{"arch": "gmlp", "model": "sound classifier", "dataset": "short read English sentences (LibriTTS-R)", "train_examples": 26041, "time_shift_ms": 50, "n_mels": 80, "hop_length": 160, "input": "log_mel", "spec_augment": true, "win_length": 512, "targets": ["voice"], "num_classes": 2, "norm": "layernorm_no_bias", "mlp_ratio": 2.67, "subsampling": 4, "layers": 10, "width": 256, "label_smoothing": 0.1, "loss": "cross_entropy", "residual_init": "none", "optimizer": "soap", "beta2": 0.99, "lr": 0.0027, "beta1": 0.9, "shampoo_beta": 0.99, "eps": 1e-08, "precondition_frequency": 16, "max_precond_dim": 1024, "one_sided": false, "adamw_lr_other_params": 0.0019, "gradient_centralization": true, "sam_rho": 0.1, "steps": 13400, "batch_size": 64, "epochs": 32.9, "lr_schedule": "linear", "final_lr_fraction": 0, "warmup_steps": 670, "weight_decay": 0.04, "adamw_weight_decay_other_params": 0.05}
Rows from block 7 of a small sound classifier, named by matrix and row number. Rows with one number belong to one neuron. Each number is 128 + 32 x the weight over its row's rms, rounded and kept within 0 to 255. All counts start at 0.
Before each neuron's rows are labels from the 100 clips, of 14976, where the neuron reaches its largest size: "loudest band" is the band of the loudest frequency at the time of the peak. Only what is clearly more common there than usual is listed. The data: short read English sentences (LibriTTS-R).
# u: gMLP up (value half) (model.blocks.7.mixer.u.weight, 336x256), inputs 172-255
# v: gMLP up (gate half) (model.blocks.7.mixer.v.weight, 336x256), inputs 172-255
# out: gMLP down (model.blocks.7.mixer.out.weight, 256x336, transposed), outputs 172-255

loudest band: 250 to 500 Hz
u.16 [122  71 164 103 216 206  51  98 121 127 153 107 114 111  65  98 147 137 153 154  87 114  76 143  93  93 165 137  87 147 130 115 117  32  92 106 155 101 127 181  86 152 121 136 101 171 160 137 149 140 167 130 145  94 179  83 116 123 138 129  85 120 183 160 124 149 157 124 130  98 150 112 102 186 153 106 128  83 154 140 157  78 102 138]
v.16 [105 124 126 150 142 171 100 170 107 111 122 120 129 139  80 155 187  82 139 170 113  79 159 139 133 191 158  83  93 127 166 121 155 110 153 139 114 138 185 108 168 101 113  91 113 132 106  89 122 143 141 176 150  93 161 158 152  90 151 123  84 100  96 104 123 105  70 133 131 118 152 139  93 135  99 149  44 148 149 205 139 136 102 129]
out.16 [162 178 155 126 139 129 154 151 148  92 109 162 136  78 122 114  85 143  82 132 149 123 164 107 104 170 104  98 170 136 128 141 154  90 121  74 134 154 144 140 132  91 209 166  74  96   0  90 158 116 158 140  42  99 154 170 188  94 140 114  90 135 127 124 146 188 106 136 157 139 156 115 135 138 180 147 142 120 114 111  90  56 136 120]

loudest band: 4000 to 8000 Hz
u.186 [160 194  87 162 143 179 145 161 128 128 138  97 139  96 131 167 105 111 138  94 128 100  91 104  98 132  90 139 165 123 109 128  76 191 138  80 110 120 111 145 136 155 134  59 163 105 125 102 102  79 124 121 154 188 154  91  81 125 128 103  96 102 148 164  95 149 133 135 121 140 111  88 165 124 100 147 107 137 116 157 102  85 174 161]
v.186 [147 110 186 171 136 194 108 165 186  64 116 146 143 166 137 119 104 177  81 144 144 157  63 150 128 153  95 118 131  97 181 146 132 160 105 130 134 206 144 194  86 152 139 127 163 154 141 127  98  98 179 100 116 107 134 173 132 114 153 150  98 146 204 105 132 154 146 149 129 156 138 163 117 110 168 123 131 149 167 165 189  66 106 120]
out.186 [ 76 131 178 128 158 163 170  98 101 134 130 136  74 173 152  86 168 144 114 122 187 127 175 164 136 116 122 103 111 124 119 138  59 110  91 153 183 136  61  86 124 110 158 130 157  95 133 107 126 143 153 148  91  97  88 121 111 168 118 132 153 141 142 158 162 123 170 149 189 115  61 126 133 125 132  82 159 121 136 101 159  97 131 123]

loudest band: 4000 to 8000 Hz
u.176 [141 103 149 111 150 157 130 140 118 118 133  58 117 141 117  45 101 121 104 222  93 144  92 134 124 114  33 128 120 109 119 105 181 128  90 187 121 149 145 118 114 158  69 174 158 123 122  67  78 139 114 149 156 168 164 155 176 108 144  81 104 193 124  88 114 137  98 187  96 102 107 158  92 150 160 175 138 182  94 170  97 117 111 174]
v.176 [136 161 147 171 126 190 167 165 145 112 117 160 151 103 149 140 134 161 109 141 168  86  99 107  83 129 142 110 140 140 119 135 164 110  99 152 154  70  66 181 166 158 138 104 112 120  82 148 178 101  92 105 159 146 143 159 107 145 110 119 174 156 174 182 112 162 152 107 112 103  85  88 104 152 133 138 106 176 158 200 108 126 171 174]
out.176 [ 96 146 113 119  95 133 217 129 111 134 103 152 126  94 171 139 116 128  85  98  95 152 119 174 132 175 219  91 146 145 141  94 156 122 167 135  91 119 102 198 101 159 124  43 111  89 123 122 150 124 186 119 150  69 150 108 108 137 109 122 172  92 101 106  83 144 148  85  70 133 116 154 171 122 174 117 104 126 107 155 145 155 154 135]

loudest band: 4000 to 8000 Hz
u.83 [171 142  86 132  82 195 107 122  93 102  89  99 124  93 157 131 128 109 140 116 143  69 120 122 108 141 162 101 109  98 178 171 131 138 110 112 166  83 131 142 124 167 158 141 107 131 173 116 158 134 162  94 136 117 143 145 112 127 152 104 173  94 188 127 102 122  85  88 107 219 143 131 138 130 181 137 144  53 118 131 124 149  83 165]
v.83 [139 125  81 159  98 139 167 132 107  28 169 137 121 104 120 169 202 105 177 139 134 103 141 162 223  96 155  61 177 121 126 118 132 106 131 134  78 180 186 129 124  37 113 139 120 138 162 124 132 177 112 136 117 124 139 120 177 100 180 200 148 151 125 157 137 135  69 121 100  76  79 133 143 134 170 117 116 102 107 102  73 118 176 110]
out.83 [135 152 100 135 171  78 185 123  90 172  92 151 109  75 107 145 147  67  44 151 133 145 167  89 138 129 111 106 162  94 152 106  86 164 121 119 122 163 106 157 133 137  81 118 114 173 108  93  99 136  82 141 138 129 142 126 114  87 108 132 121 108 169 167 136  95 138 155 117  92 166 208 122 134 117  86 122 124 133 203 156 146 125  84]

loudest band: 250 to 500 Hz
u.242 [106  83  99 108 126 119 107 119 149 139 161 157 175 148  73 122 118 137 165 167 104 126 125 115 100 147 146  96 117 103 195 114 136 142 112 116 113 126 133 101 121 119 115 147  97 147 121 148 135 181 113  99 139  96 120 153 104 167  98 138 135 128  91 139  92 138 142 103  58 135 222  70  94 116  74 157  97 120 148 160  95  82 111 121]
v.242 [140 139 195 162 109 186 118  72 188 137 111 145 124  96 156 105 106 150 178 119 152 127 164 114  86 207 116 162  89 159 104 130 128  94  97  88 137  78 145 102 137  92 100 189 102 147 169  86 181 105 143 106 151 179 129 159  40 167 125  81  64 104 145 146 176 102 112 117 123  64 191 119 140  63  98  98  64 157 116 159 100 149  63  89]
out.242 [177 132 105 178 139 103 125 105 134 153 161 158 118  90 134 131 135 156  99 144 155 182 117 163 130 146 110 119 117 145 116 105 222 124  87 142 156 159 164 110 140 146 143 102 150 135 140 135 167 136  67 171 104 121 130 124 113 161 171 160 120 176 207 163 138 150 186 110 125 141 103 129 127 146 136 149 122  69 115 133 185 135  88 182]

loudest band: 250 to 500 Hz
u.170 [154 113 197 186 107 166 138  96 168  95 176 161 120 159 122 125 164 106 148 132 114 167 170 136 130  99  99 120 125  91 169 147 141  60 134 129 160 107 171  98 126 147 166 205 144 144 126 158 115 152 124 123 130 113 141 162  84 143 135 152 177  99 169 125 150 142 170  90 141 165 170 151  98 127 139 115 144 177 117 181 135  68  74 145]
v.170 [140 115  94 143  99 143 124 140 109 108 149 106 109  83  62 120 147 170 188 153 110 158 139 147 164  81 109 122 154  81 148 107  67 203 164 133  99 133 198 112 150 113 113  93 127 182 164 117 101  97 124 103 143  77 174  64 130  94 155 147 125 144 138 104 114 151 174 156 174 125 131 186 101  92 121  74  94 107 116  97 134 114  79 144]
out.170 [127 172  79  99  74 183 114 132  84 120 167 149 101 127 136 147 119 164  55  98 184 156  51 134 133 128  94  65 129 186 152 167  81 113  86 133 138 106 129 126 115 134 151  96 114 141  47 150 142 101 129 133 143 101  34 123 114  95 184 101  80 129 124 145 144 131 103 210 124 115 125 110  84 137  94 103 115  81 101 143 114 110 142  89]

loudest band: 4000 to 8000 Hz
u.235 [125 124 121 115 104 123 144 144  81 154 202 134 153  81 124 104 125 136 108 119 118  82 113 133 110 151  95 151 136 200 143 192 130 152 130 104 133 165 146 146 151 164 105 116 187 144 111 166 206 140  79 165 157 153 167  81 162 143 186 113 182 121  89 143 169 165 113 119 167 149 117  68 128 135 127 104  87 145  96 114 154 103 143  60]
v.235 [ 84 131 159 160 121 188 137 128 138  83 165 130 125 106 137 166 154  96 113  90  97 135  94 137 167 150 161 111 143 139  86 121  77 133 106 114 155 214 110 105 116 151  86 131 135 112 136 100  92 191 151 109 127 182  72 146 137 143 125 120 109 115 178 119 137 159 100 183 143 165 134 148 117 111 194  71 149 181 102  79 132 123 141  87]
out.235 [152 100 114  90 116 140 114 169 113 140 129 144 147 173 106 104 120  58  99 172 174 142 100 132 158  58 139 197  95  43 155  64 143 187 136 132 127 148 134  77 180 154 143 122  26 139 143 153 121 176 190 104 170 123 149 139 107 116 138 122 144 149 135 129 110 128 122 135 142 123  81 108 174 157 129 141 126 119 143  97 160 158 124  77]

loudest band: 250 to 500 Hz
u.1 [121 156 158 137 151 178 193 118  94 141 140  99 168 123 111 159 196 121 148 117 137 144 185  72 160 204 194 130 118 124 105 104 174 110 102  92 154  66  73 100 152 105 146 123 154 108 118 164 172 100 193 151 147 132 113 136  77 127 155 129  96 203 165 181 136 102 126 124 118 110 150 116 101 152 133 121 135 131 181 134 167 104 124 129]
v.1 [106 149 132 122 122 168 106 110 203 133 107  85 103  86 158 140  82  97 146 132 156 134 149 160 134 104  84  86 128  94 170 120 159 160 126 121 116 124 154 155 100 109  76 112  75 156 131 118 129  84 183 132 102 124  97 142 149 128 145 151 112 150 118 177 120 134 201  64  80  91 149  90 159 153 127 146  95 127 129 148 115 125 179 126]
out.1 [208 196 117 166  97  84  97  97 142 138 169 137 147  82 168  95 100 126 125  94 119 159 146  80 134  65 126 100 168 131 143 137 148 151 110 143 135 134 102 159 168 201  84 115  57 160  94  96  91 196 140 134 109 104 101 135 112 100 146 100 165 169 127 119 158 145 214 102  88 127 128  71  65 154 143 166 179 122  39 148  95  39 105 117]

loudest band: 250 to 500 Hz
u.198 [ 93 132  68 181  97 129 123 130  81 122 147 109  27 169 158  94  88 143 145 122 173 113 154 185  99 107 129 202 122  99 160 126 138 116 139 122 181 106 112 184 131 183 118 126 105  81 112 128 143 166 140  57  80 130 129 118 119 152 104 124 164 157  90 161 171 137 133  97 149 145 160 134 146  94 148  93 140  79 147  85 143 205 153 112]
v.198 [107 166  81 145 145 153  25 131 200 161 113 154 122  97  85 176  99 106 150 157 126 141 120  69 168  77 140 100 132 127 126 110  93  84  41 148 169 111 139  87 161 160  80 165  84 124 118  98 167 110 101  90 176 131 128 151  78  98 111 156  96 167  60 140 135 166 112  88 113 165 159  92  91 147 104 133 171  90 149 112 119 154 129 113]
out.198 [122 132 180 115  97 137  98 117 143 156  86 157 198 135 152 101 165  88 104 121  75 157 128 125 163 147 118 111 167 135 151 186 127 194 151 135 123 135 135 169 139 211 178  89 139 123 145 111 131  71 120 188 179 132 110 128 142 134 185 100  93 155 134 164 155 148 133 157 149  61 160 106 121 165  82 139 135  94  91  86 126  93 104 103]

loudest band: 250 to 500 Hz
u.62 [112  97 178  80 187 143 138  92 163  89 165  91  93  95 114 148 177 110 139 165 147 110 122 107 193 151 180 116 126 178 160 107 151 133 167 118  86  78  87 149 132  95 116 159 103  89 115 101 105 173 132 123 117 169  92 123 112 155 142 149 143  95  61 152 142 140 105  82 105 181  59 117 143 146  80  73 165 118 159  72 105 157 103 125]
v.62 [ 75 131  95 146 102 147 123 158  49 169 142 132  71 137 147 114 121 117 127 139 200 171 121 102 146 154  73 182 111  74 112 129 116 143 154 167 113 143 135 126  98 188  98 203  82  94 154 151 110 157  79 121  89 182 131  97  69  99 154 149  39  91 102 111 175 146 111  46 171 136 185 108  94 141 215 108 154 111 185 163 127  87 113 163]
out.62 [ 96 130  57 151 150 148 177 149 102 128  88 104 148 187 154  86 152 148 107 172 128 162 163  90 143 136  81  45  91  97 152 186 104 153 104 153 166 155 112 165 112 121 132 127 140  65 123 168 131  81  66 139 189  95 167 105 152 100 134 150 156 115 129 110 124 109 114 125 168  99 166 106 117 148  89 188 117 144  91 135 116 131 125 120]

loudest band: 4000 to 8000 Hz
u.259 [120 170 118  86 146 136 115 142 101 171 164  97 110 175 130 127 139 119 139 117 190 135 117  99 151 128 143 123 109 116  80 179 124 149 148 102 102 157 130 111 130 198 124 138  92 146  69 166 121 100 192 141 118  78 129 182 107 108 195 121 171  90 160  65 127 113 120  71 129 140 164 153 129 121 140 184 154 107 116 136 163 131  99 131]
v.259 [136 110 102 132 117  72 167 201  66 127 102  93 129 158 138 126 100 128 156 108 134 187 121 128  72 156 141 102 101 189  88 114 160 118 178 144 150 164 134 157 132 120  39 125 132 133  78 117 162  96 167 149 149 164 119 178  78  84 151 138 104 133 158 105 168 194 120  83 141 122 146  87  90 157  77  83 145 137 176 132 143 134 136 160]
out.259 [151  86  85 142 170 108 121 139  94 169  50 153 151  98 177 118 106  46  77 115  85  98 129 110  85 111 156 118 127 124 208 163 123 124 106 124 131   0 127 122 103 160 101 127 218 120 150  92 155 163 111 161 150 149 147 158 100 166  90  87 152 114  88  98 119 115 113 100 111 106 134 170 137 125 129 124  87 145 112 141  98 100 184 133]

loudest band: 4000 to 8000 Hz
u.72 [ 86 143 124 110 152 123 120 185 140  85 120 161 123 139 180 139 239 125 181 129 123 137 131 134 144 141 146 105 148 115 140 168 140 131 158 207  94 163 138 135 150 140 139 160 109 116 138 118  67 128  57  94 161 134  82 122 141 122 135  55 174 213 120 116 140 169 115 176 128 158 161 153  69  61 171 120  87 149 104 103 127 120  73 126]
v.72 [166 102  74 163 167 112 113 130  66 102  90 162 134  63  60 113 105  64 178 165 182 167 148 161 135  80  99 112 121 149 166 114 129 126 105 132 122  77 189  91 107 111  67 141 119  87 148 133 123 111 127 132 161 134  80  89 118 138 148 206  90 134 144 128  85  90 111 161 131 168 100 179 146 111 119 177 144 110 148 164 109 115 143 104]
out.72 [151  98 148 145 135 181  66 112 146 188 160 158 120 108 136  88  85 121 106 117 171 190  84 123 121 104 102 186 127 173  99 165 118 173 123 117 124 119 102 112 106 147 140 130  55 140 113 149 152 133 156  76 124 112 167 158 146 200 157 109  82  97  68 195  76 104 142 168 173 138 164  99 110 111  90 167 150  99 210  99 115 132 147 134]

loudest band: 250 to 500 Hz
u.69 [148 113 156 170 117 117 149 136 120  93 127 150  97 110 108 184  88 121 113 132 115 121 109 160  90 104  96 109 125 100 120 191 105 114 151  99 107 160 119 164 154 102 143 141  75 172 120  94  88  81  91 101 213 103 168 111 174 130  94 132 122 153  81 116 103 153 139  96 128 127 190 102 150 136 147 100 147 116 128 161  85 144 161 102]
v.69 [132  60 117 130 118 117 128 123 131 147 104  83 126 132 130 133 176 123 113 164 152 127  79 147  94 117 128 192 164 162 129  79 146 129  85 125 125 106 134 123 122 128 126 151 126 125  76 106  88 136 118 122  85 142 130 136 185 174 131 146  97 144 144 148 164 105 101 175 158 116 122 112 192 129  91 151 105 145 121 122 175 113 162  93]
out.69 [131  89 175  93 163 108  66 146 114  91 111  88  77 145  92 195 105 163 112 182 112 156 110 102 122 114 108 117 127 167 160  69  95 173 125 112  58 110 142 103 160  93  93 135 109 101 173 191 116 120 101 128 134 126 126  98 145 106  97 148 113 114 135 102 160 105 100 156 134 129 167  67 108  85 135 149 147 139 195 131 180 140 141 167]

loudest band: 4000 to 8000 Hz
u.265 [129 146 157 156 166 106 160 139 126 183  91 188 190 136 130 143 160 104 128 124 133  88 104 109  90 140 130 110 109 118 219 146 101 191 120 138 110 117  85 121 159 105 157  97 122 132  91 145 113 137 133 126 126  91 134 126  82 153 114  92 169  95 149 178  93 180  72  91 165 123 139 170 157 167 142 158 140  91 107 111  70 122 117 191]
v.265 [139 102  94 129  78 170 137 166 158  81  97 146 145  81 144 128  68 150 147 140 153 112 154  88 174 148 126 130 122 106 138 177  94 109 134 113  91 135 144 139 137 127 137 127 145  99  91 124 118  78  89 129  95 135 161 114 121 118 125 106 148 112  87 153  86 181 155 151 104 132 100 147 129  78 169 145 205 171 168 183 144 180  93 138]
out.265 [130 154 126 137  87 166 140 104 106  84 152 112  68 150 144 186 141 157 159 192 113 180 177 156 251 160  81 183 110 118 121  78 169 110  86 172 137  86 121  89 188  93 117 116  97  95 149 113 163 135  89 135 158  99 131  79 155 152 140 136 182  85 117 152 156 106 125  98 168 159 102 161 123 168 116 142 122 150 169 161 114 166 131  99]

loudest band: 4000 to 8000 Hz
u.107 [151 140  83 103 169  86 160 136 164 101 116  51 204 153 117 136 108 162 103 121  72 148  93 176  89  27  77 163 130 102  99 119 129 167 162 119 152 149 122 109 115 157 119 159 105 178 123 147  76 115 143 161 161 127 154 174 116 207 153  75  87 156 198 149 120 128 131 129  84 113  89 133 152 122 128  84 109 155 105  63 131 108 124 138]
v.107 [148 148 108  96 117 120 177 145 192 155 125 172 166 126 122 151 115  76 162 139 130 159 113  93 148 153 100 127  94 125 162 143 119 164 131 118 136 150 189 132 121 126 133 173 164  92 113  80 147 124 155 102 125 203 132 117  52  90 135 131 127 116  65 156 118 182 164 151 210 122  91 141 161 155  95 173  64 111 111 185 135 126 109  79]
out.107 [118 135 143 109 106 185  23 186  95 123 105 109 109  85 124 110  94 106 120 133 134 100 169  85 163  56 143  95 164  96  34 133 170 122  88 105  77  94  89 129 154 114 201 114 115 142 125 149  99 188  83 157 129 155 144 122 119 162 113 153 125 168 184 152 139 109 128  62 101 132 145 154 107 169 140 164  88 129 185 118 167 136 180  84]

loudest band: 4000 to 8000 Hz
u.144 [158 137 138 126 167 122 136 141  83 105 167  89 125 138  85 134 101 110 147  95  78 123  79 103 106 135 179 134 138 139 128 110 127 165 191 121 123  84 114 111 118 115 117 103 166 178  80 107 116 133 118 155  91  95 121 138 155 141 120 136 202 116 174 165 134 119  69 159 183 173 109 155  96 102 116  68  82 188 122  67 107 132 111 158]
v.144 [166 177 143 106 146 116  69 176  91 152 150  81 111 113 118 131 142 133 193  73  78 165 127  96 147 137  87 139 195 114 158 178  51 157 105 102 102  92 114  72 142 108 172  79 119 195 142 129 180 104 170 138 133  83 133 102 117 151 136 121 111  98 116 143 150  93 193 170 115 181 187 166 157 159 131 106 149 139  58 135 111  98  94 117]
out.144 [125 157 132 100 181 178 126 110  98 104  96 145 156 120  61 100 147 147  98 125  84 120 107 102  73 142 131 183 122 117 152 101 118 144  66 143 108 153 144 148 114 114 150  99  84  80 120  92 132 134 118 116 126 105 121 115 138 128  93 149  97 173 119 133 135 148 151 128 108 137 145 206  91 138 138 121 125  91 144 137 158 133 153 144]

loudest band: 4000 to 8000 Hz
u.47 [105 112  92  54 150 158 146 189 183  99 135 121 149 110 125  97  97 124 142 152 108 109 123 110 136  86 133 139 105 128 107 133 124 119 132  75 126 120  95 134 167 172 117 125  67  98 145 168 121 136 115  69 137  94 149 188  64 119 134  78 121 184 181 129 103 111 136 110  88 181  79 119 126 131  84 178  77 180 112 155 146  72 120 148]
v.47 [142 115 232  61 117 151 149 135 143 160 161  90 101 105 134 117 183 190  64 106 136 156 162 155  85 105 101 162 139 143  70 157 151 129 145 192 162 122  90  83 109 141 129  89  68 146  98 136  93 175 110 101 107 125  75 171 106 161 113  81 118  78 147 130 116 102 148 146 128  99 151 130 164 154 173 132 161 123  72 106 137 197  87  98]
out.47 [105 150 125 144  87 150 119  90 110 123 137 116  78 137 154 190 150 143 167 159  97 153 174 114 138 160  65 166 142 133 138 111 159 175  99  62  85 125 124  71 132  94 111  67 153  96 175 156 117 115 205 154 119 127 142 107 131 148  91 175 109  74 167 162  74 108 119 138 175 167 138 161 153  91 153 120 182 177 169 121 146  82 149 130]

loudest band: 4000 to 8000 Hz
u.297 [166  79 151 117 190 115 121 101  81 113 161 206 113 147 169 173 125 134  97 106 126 160 136 110 119  87 125 145 120 133 185 139 255 160 100 185 127 143 110 162 118 127 130 169 198 173 176 114  71 140 145 119  71 125 127 132 106 172 101 106 163 135  53 137 107 166 103 141  97 147 184 175 162 158 168 155  79 122 140 126 117 148 147 161]
v.297 [ 71 123  79 166  88  97  94 125  84 172 144  99 124  82 110  96 166 126 155 107 132 140 169 106 141 131 190 150 131 171  71 131 109 143 111 105  92 108 105 128 121  89 168 131 155 155 132 187 114 175 119 174 101 121 186 130  82 140 153 120 146  91 116 109 104  82 164 149 150 145  96 165 121 109 146 246 120 126 150 114 138 123 160 139]
out.297 [173 129 105 147 165 178 147  76 134 125 187 155 112  98 162 138  81 105 130 120 170 146  72  94  97 141 155 171 143 166 146 111 167 118 128 107 171 135 116  27 129 150 153  94 138 107 104 137 141 118 176  99 124 110 159 104  90 148 103 105  79 137 111 150 132  52 148 114 103 133  86 174 110  88  95 167  95 197 148 166 124 149 119  73]

loudest band: 250 to 500 Hz
u.115 [160 129 193 103 121  88 141 139 110 116 130 168  84 115 141 105 174 139  98 144 110 179  77 152  87  55 117  92 190 119 153 123 127 131 118 106 145  55 114  95  89 112 111 133 216  71  77 148 107 127  88 123 107  84 119 110  76 109  73 157 101 137 117  92 132 118 143  98 160 113 177 112 160 145 172 126 116 165 132  88  83 133 162 134]
v.115 [ 85 107 163  92 141  91 101  80 109 150 116 134  69 144 137 111 124 180 100 121 145 152 148 121 116  84 122 179 146  89 107 109 121 131 115  26 155 120 126 133 138 145 174 173 143 103 122  86 136 122 101 170 102  96 155 150 162 178 161 115 139 152 121  78  85 103 132 169 122  97 136 149 134  93 116 114 126 123 116 120 101  52 141 139]
out.115 [139  95  86 183 128 165 103 153 149 134 105  91 164 121 146 141 154 141  53 145 137 131 149 103 124 112 145 117 129 157 187 173 155 120 181 138 125 152 113  67 126 153 131 117 164 136  92 122 116  82 146 118 130 171 137  85 156  71 140 114 148  83 158  93 165 119 116 127 148 128 125 116 132 147 143 111  75 119 139  96 135 119 115 126]

loudest band: 250 to 500 Hz
u.199 [107  66  79 112   0 117 118  84 158 115 184  51  88 144 117 123 161  79  90 104 153 119 134 133 146 117 125  97 149 127 129 101  98 198 192 128 115 102 155 111  84 157  92 123 127 201 153 133 109 136 160 114 112 129 148 169 180  41 131  91 127 128 141 155  88 133  67 130  94 138 136 138 121  89 100  81 171 135 139 161  94 112 127 114]
v.199 [139  85 157 145 106  84 117  96 147 130 161 108  97 103  83 131 174  85 149 125 162 168 132 123 123 153 156 112 155 134 162 168 144 132 158 122  82 121 108  91 142 169 120 100 135 155  87  97  77 101 160 148 118 132 130 171 128 151 118 119 158  94 147 127 105 145 122 100 122 115 100 120 166 139 124  94 157 204  51 116  75  82  69  92]
out.199 [187 142 120 146 143 164  75  83 117 120 115  51 156 116 106 147 150 175 146 107 129 182  94 122 137 103 131 122 162 145 135 148 124 144 116 161 131 111 141  78 162 152 194 106 127 156 137 139 139 175 147 172 122  85  83 120  59 142 161 155 165 123 178 107 132 117 135 130 145 130 160 191 134 148  76 125 182 109 167 172 171 165 105 111]

loudest band: 4000 to 8000 Hz
u.14 [147 104 150  84 148 157 129 102 121 145 123 175 112  91 100  96 122 148  84  95  78 145 193 156  96 140  94 112  43  92 150 114  80 114  82  91 156 161 113 123 100 178 155 134 122 117 126 152 120  98 133 105 217 157  99 154 172 143 167 129 186  88 117 106 134 155  78 200 201 136 159 157 103 123 108 110 177 145 105 104 124  84  70  91]
v.14 [115 161 157 133 114 163 121 165 159 116  99 124  96 117  71 148 147 131 130 134 147 131 142 113 138 169 129 115 103 115 132 147 131  75  94 122 107 131 183  93  68 114 153 157 195 192 128 146 132 163 122 161  74 124 107 120 130 128 135 130 146  73 108 110 141 143 114 124 128  97 163 151 116  85 130 126 197 113 183  63  86 200 128 132]
out.14 [ 87  75 102 163 124 128 133  80 125 133 103 124 128 103  77 145 140 102 189  95 183 177 116 125 129 125 145 152 159 177 142 125 154 130 117 173 117 127 129 125 145 108 109  52 124  89 121 101 120 103 132 135 125 161 144 147 111 111  60  54  88 144  96 206 106  95 119 119 113 168  43 134 113 159  94 159 118  97 144 127  74 145 109 183]

loudest band: 4000 to 8000 Hz
u.264 [157  88 137  56 114 163 143 149 139 139 110 142 127  85 130 102  95 144 137 103  67  73 145 182  95 179 135 111 134 167 119 110  83 160  83  94 187 111 127 102 140 101  98 117 121 177 134 152  75  58  84 136 189 143 118 162 104  71 140 130 129 146 130 114  70 156 126 154 134 165 138 155 115 157 205 130 109 186 145 148 166  96 127 201]
v.264 [112 199 154 159 162  97 149 127 115 163  88 177 128 115 121  65  81  84  87 144 126 144 103 149 134 133  84 142 131 120 131  76 154 103 113 163 155 108  88  84 159  91 157 110 123 144 167  55 132 185  87 124 183 165 166 130 137 142 182 100 151 118 116 104 164 110 119  63 118 100  61 129 148 190 144 108 117 125 112 144 183 142 106 140]
out.264 [102 119 112 181 133 155 133 152 142 202 147 125 129 146 167  92 185 118 161 127 122  97 150 106 195 161 126 107 145 131 169 136 137  68 168  93 101 128 105  93 112 118 109 115 149 135 155 146 100 156  96  72 176 119 167  90 166 129  66 123 137 166  96 145 114 118 132 171 183 145 123 183 161 170 111 152  69 148 144 135 146 179 110  34]

loudest band: 4000 to 8000 Hz
u.300 [175 120 105  85 118 126 101 103 112 145 153  43 144 119  93 107 120 128 146  86 105 101 133 119 126  90 146 187 126  89 113  85 148 106 157 117 105 108 149  95  91 117 124 125 152 177 173  97 134 147  97 181 168  81 114 148 218 116 170 156 143 130  78  48  78 152 100 120 143 101 121 141 118 125 108  93 101 205  89 101  71 124 151 126]
v.300 [ 88 133 118 129 102 102 124  73 156 162 149 135 158 137 143 160  52 144 165 154 133 207 131  96 126 115 110 112 141 151 111 152 133 149 173 149 112 151 175 162  78 162 137 160 161 169 157 129  75 157 117 178 126 110  76 132 167 192 111 156 145 109 143  61  58 114 143  94 119 162  99 107 153 121  60 138 158 111 119 112 161  95 154  86]
out.300 [ 67 160 148 208 130 160 105 162 210 128 109 115 143  66 124 185 170  92  85  70 134  94 141 144 157 118  84  78 152 145  87 159  86 122 126 117 134  48  94  66  95 138 123 162  99  89  86 161 158 142 170  98 157 139 109 148  52 112 163 112 149 122  94 148 153 116 165 136  97 122 204 139 121 184 119 131 170 151 123 139 103 163 121 126]

loudest band: 4000 to 8000 Hz
u.283 [130 109  63 134 155 164 138  92 103 166 153  81 126 133 159 144 117 111 108 106  80 153  61 110 174 102 121 183 138 132 124 124 132 129 135 120 113 102 147  98 105 126 145 128 151 146 126 125 137 142 117 110  67  93 136 170  86 141 103 100  81 113 171 106  52 125 142 171 112  85 179 147 167 130 176 109  93 105 144 104 135 131 104 154]
v.283 [ 47  94 148 135  85 168 135 142 132 102 122  92  88 116 195 166 176 122  93 146  94  67  63 125 152 161 107  68 131  75 112 154 106 130 143 140 169 169 134 133 141  71 130  96 147  59 142 161 141 192 114 134 131 142 153  92 165 129 142 138 140  73 131 131 155 110 188 144 122 122  73 195 134 118 117 134 124 171 115  89 127 126 201 103]
out.283 [171 135 183 106 149 163 162 178 137 141 123 179 183  81 116 130 135 129 147  99 136 171 121  84 140  29 135  62 106 144 109 116 136 123  99 138  86 109 113  90 135  59 133 105 109 115 156 136 142 112 117 113 156 162  88 123 100  70 143 136 137 108 185 137  75 134 121 154 116 171 100 143  87 109 156 140 114 111  56 179 192 151  95 159]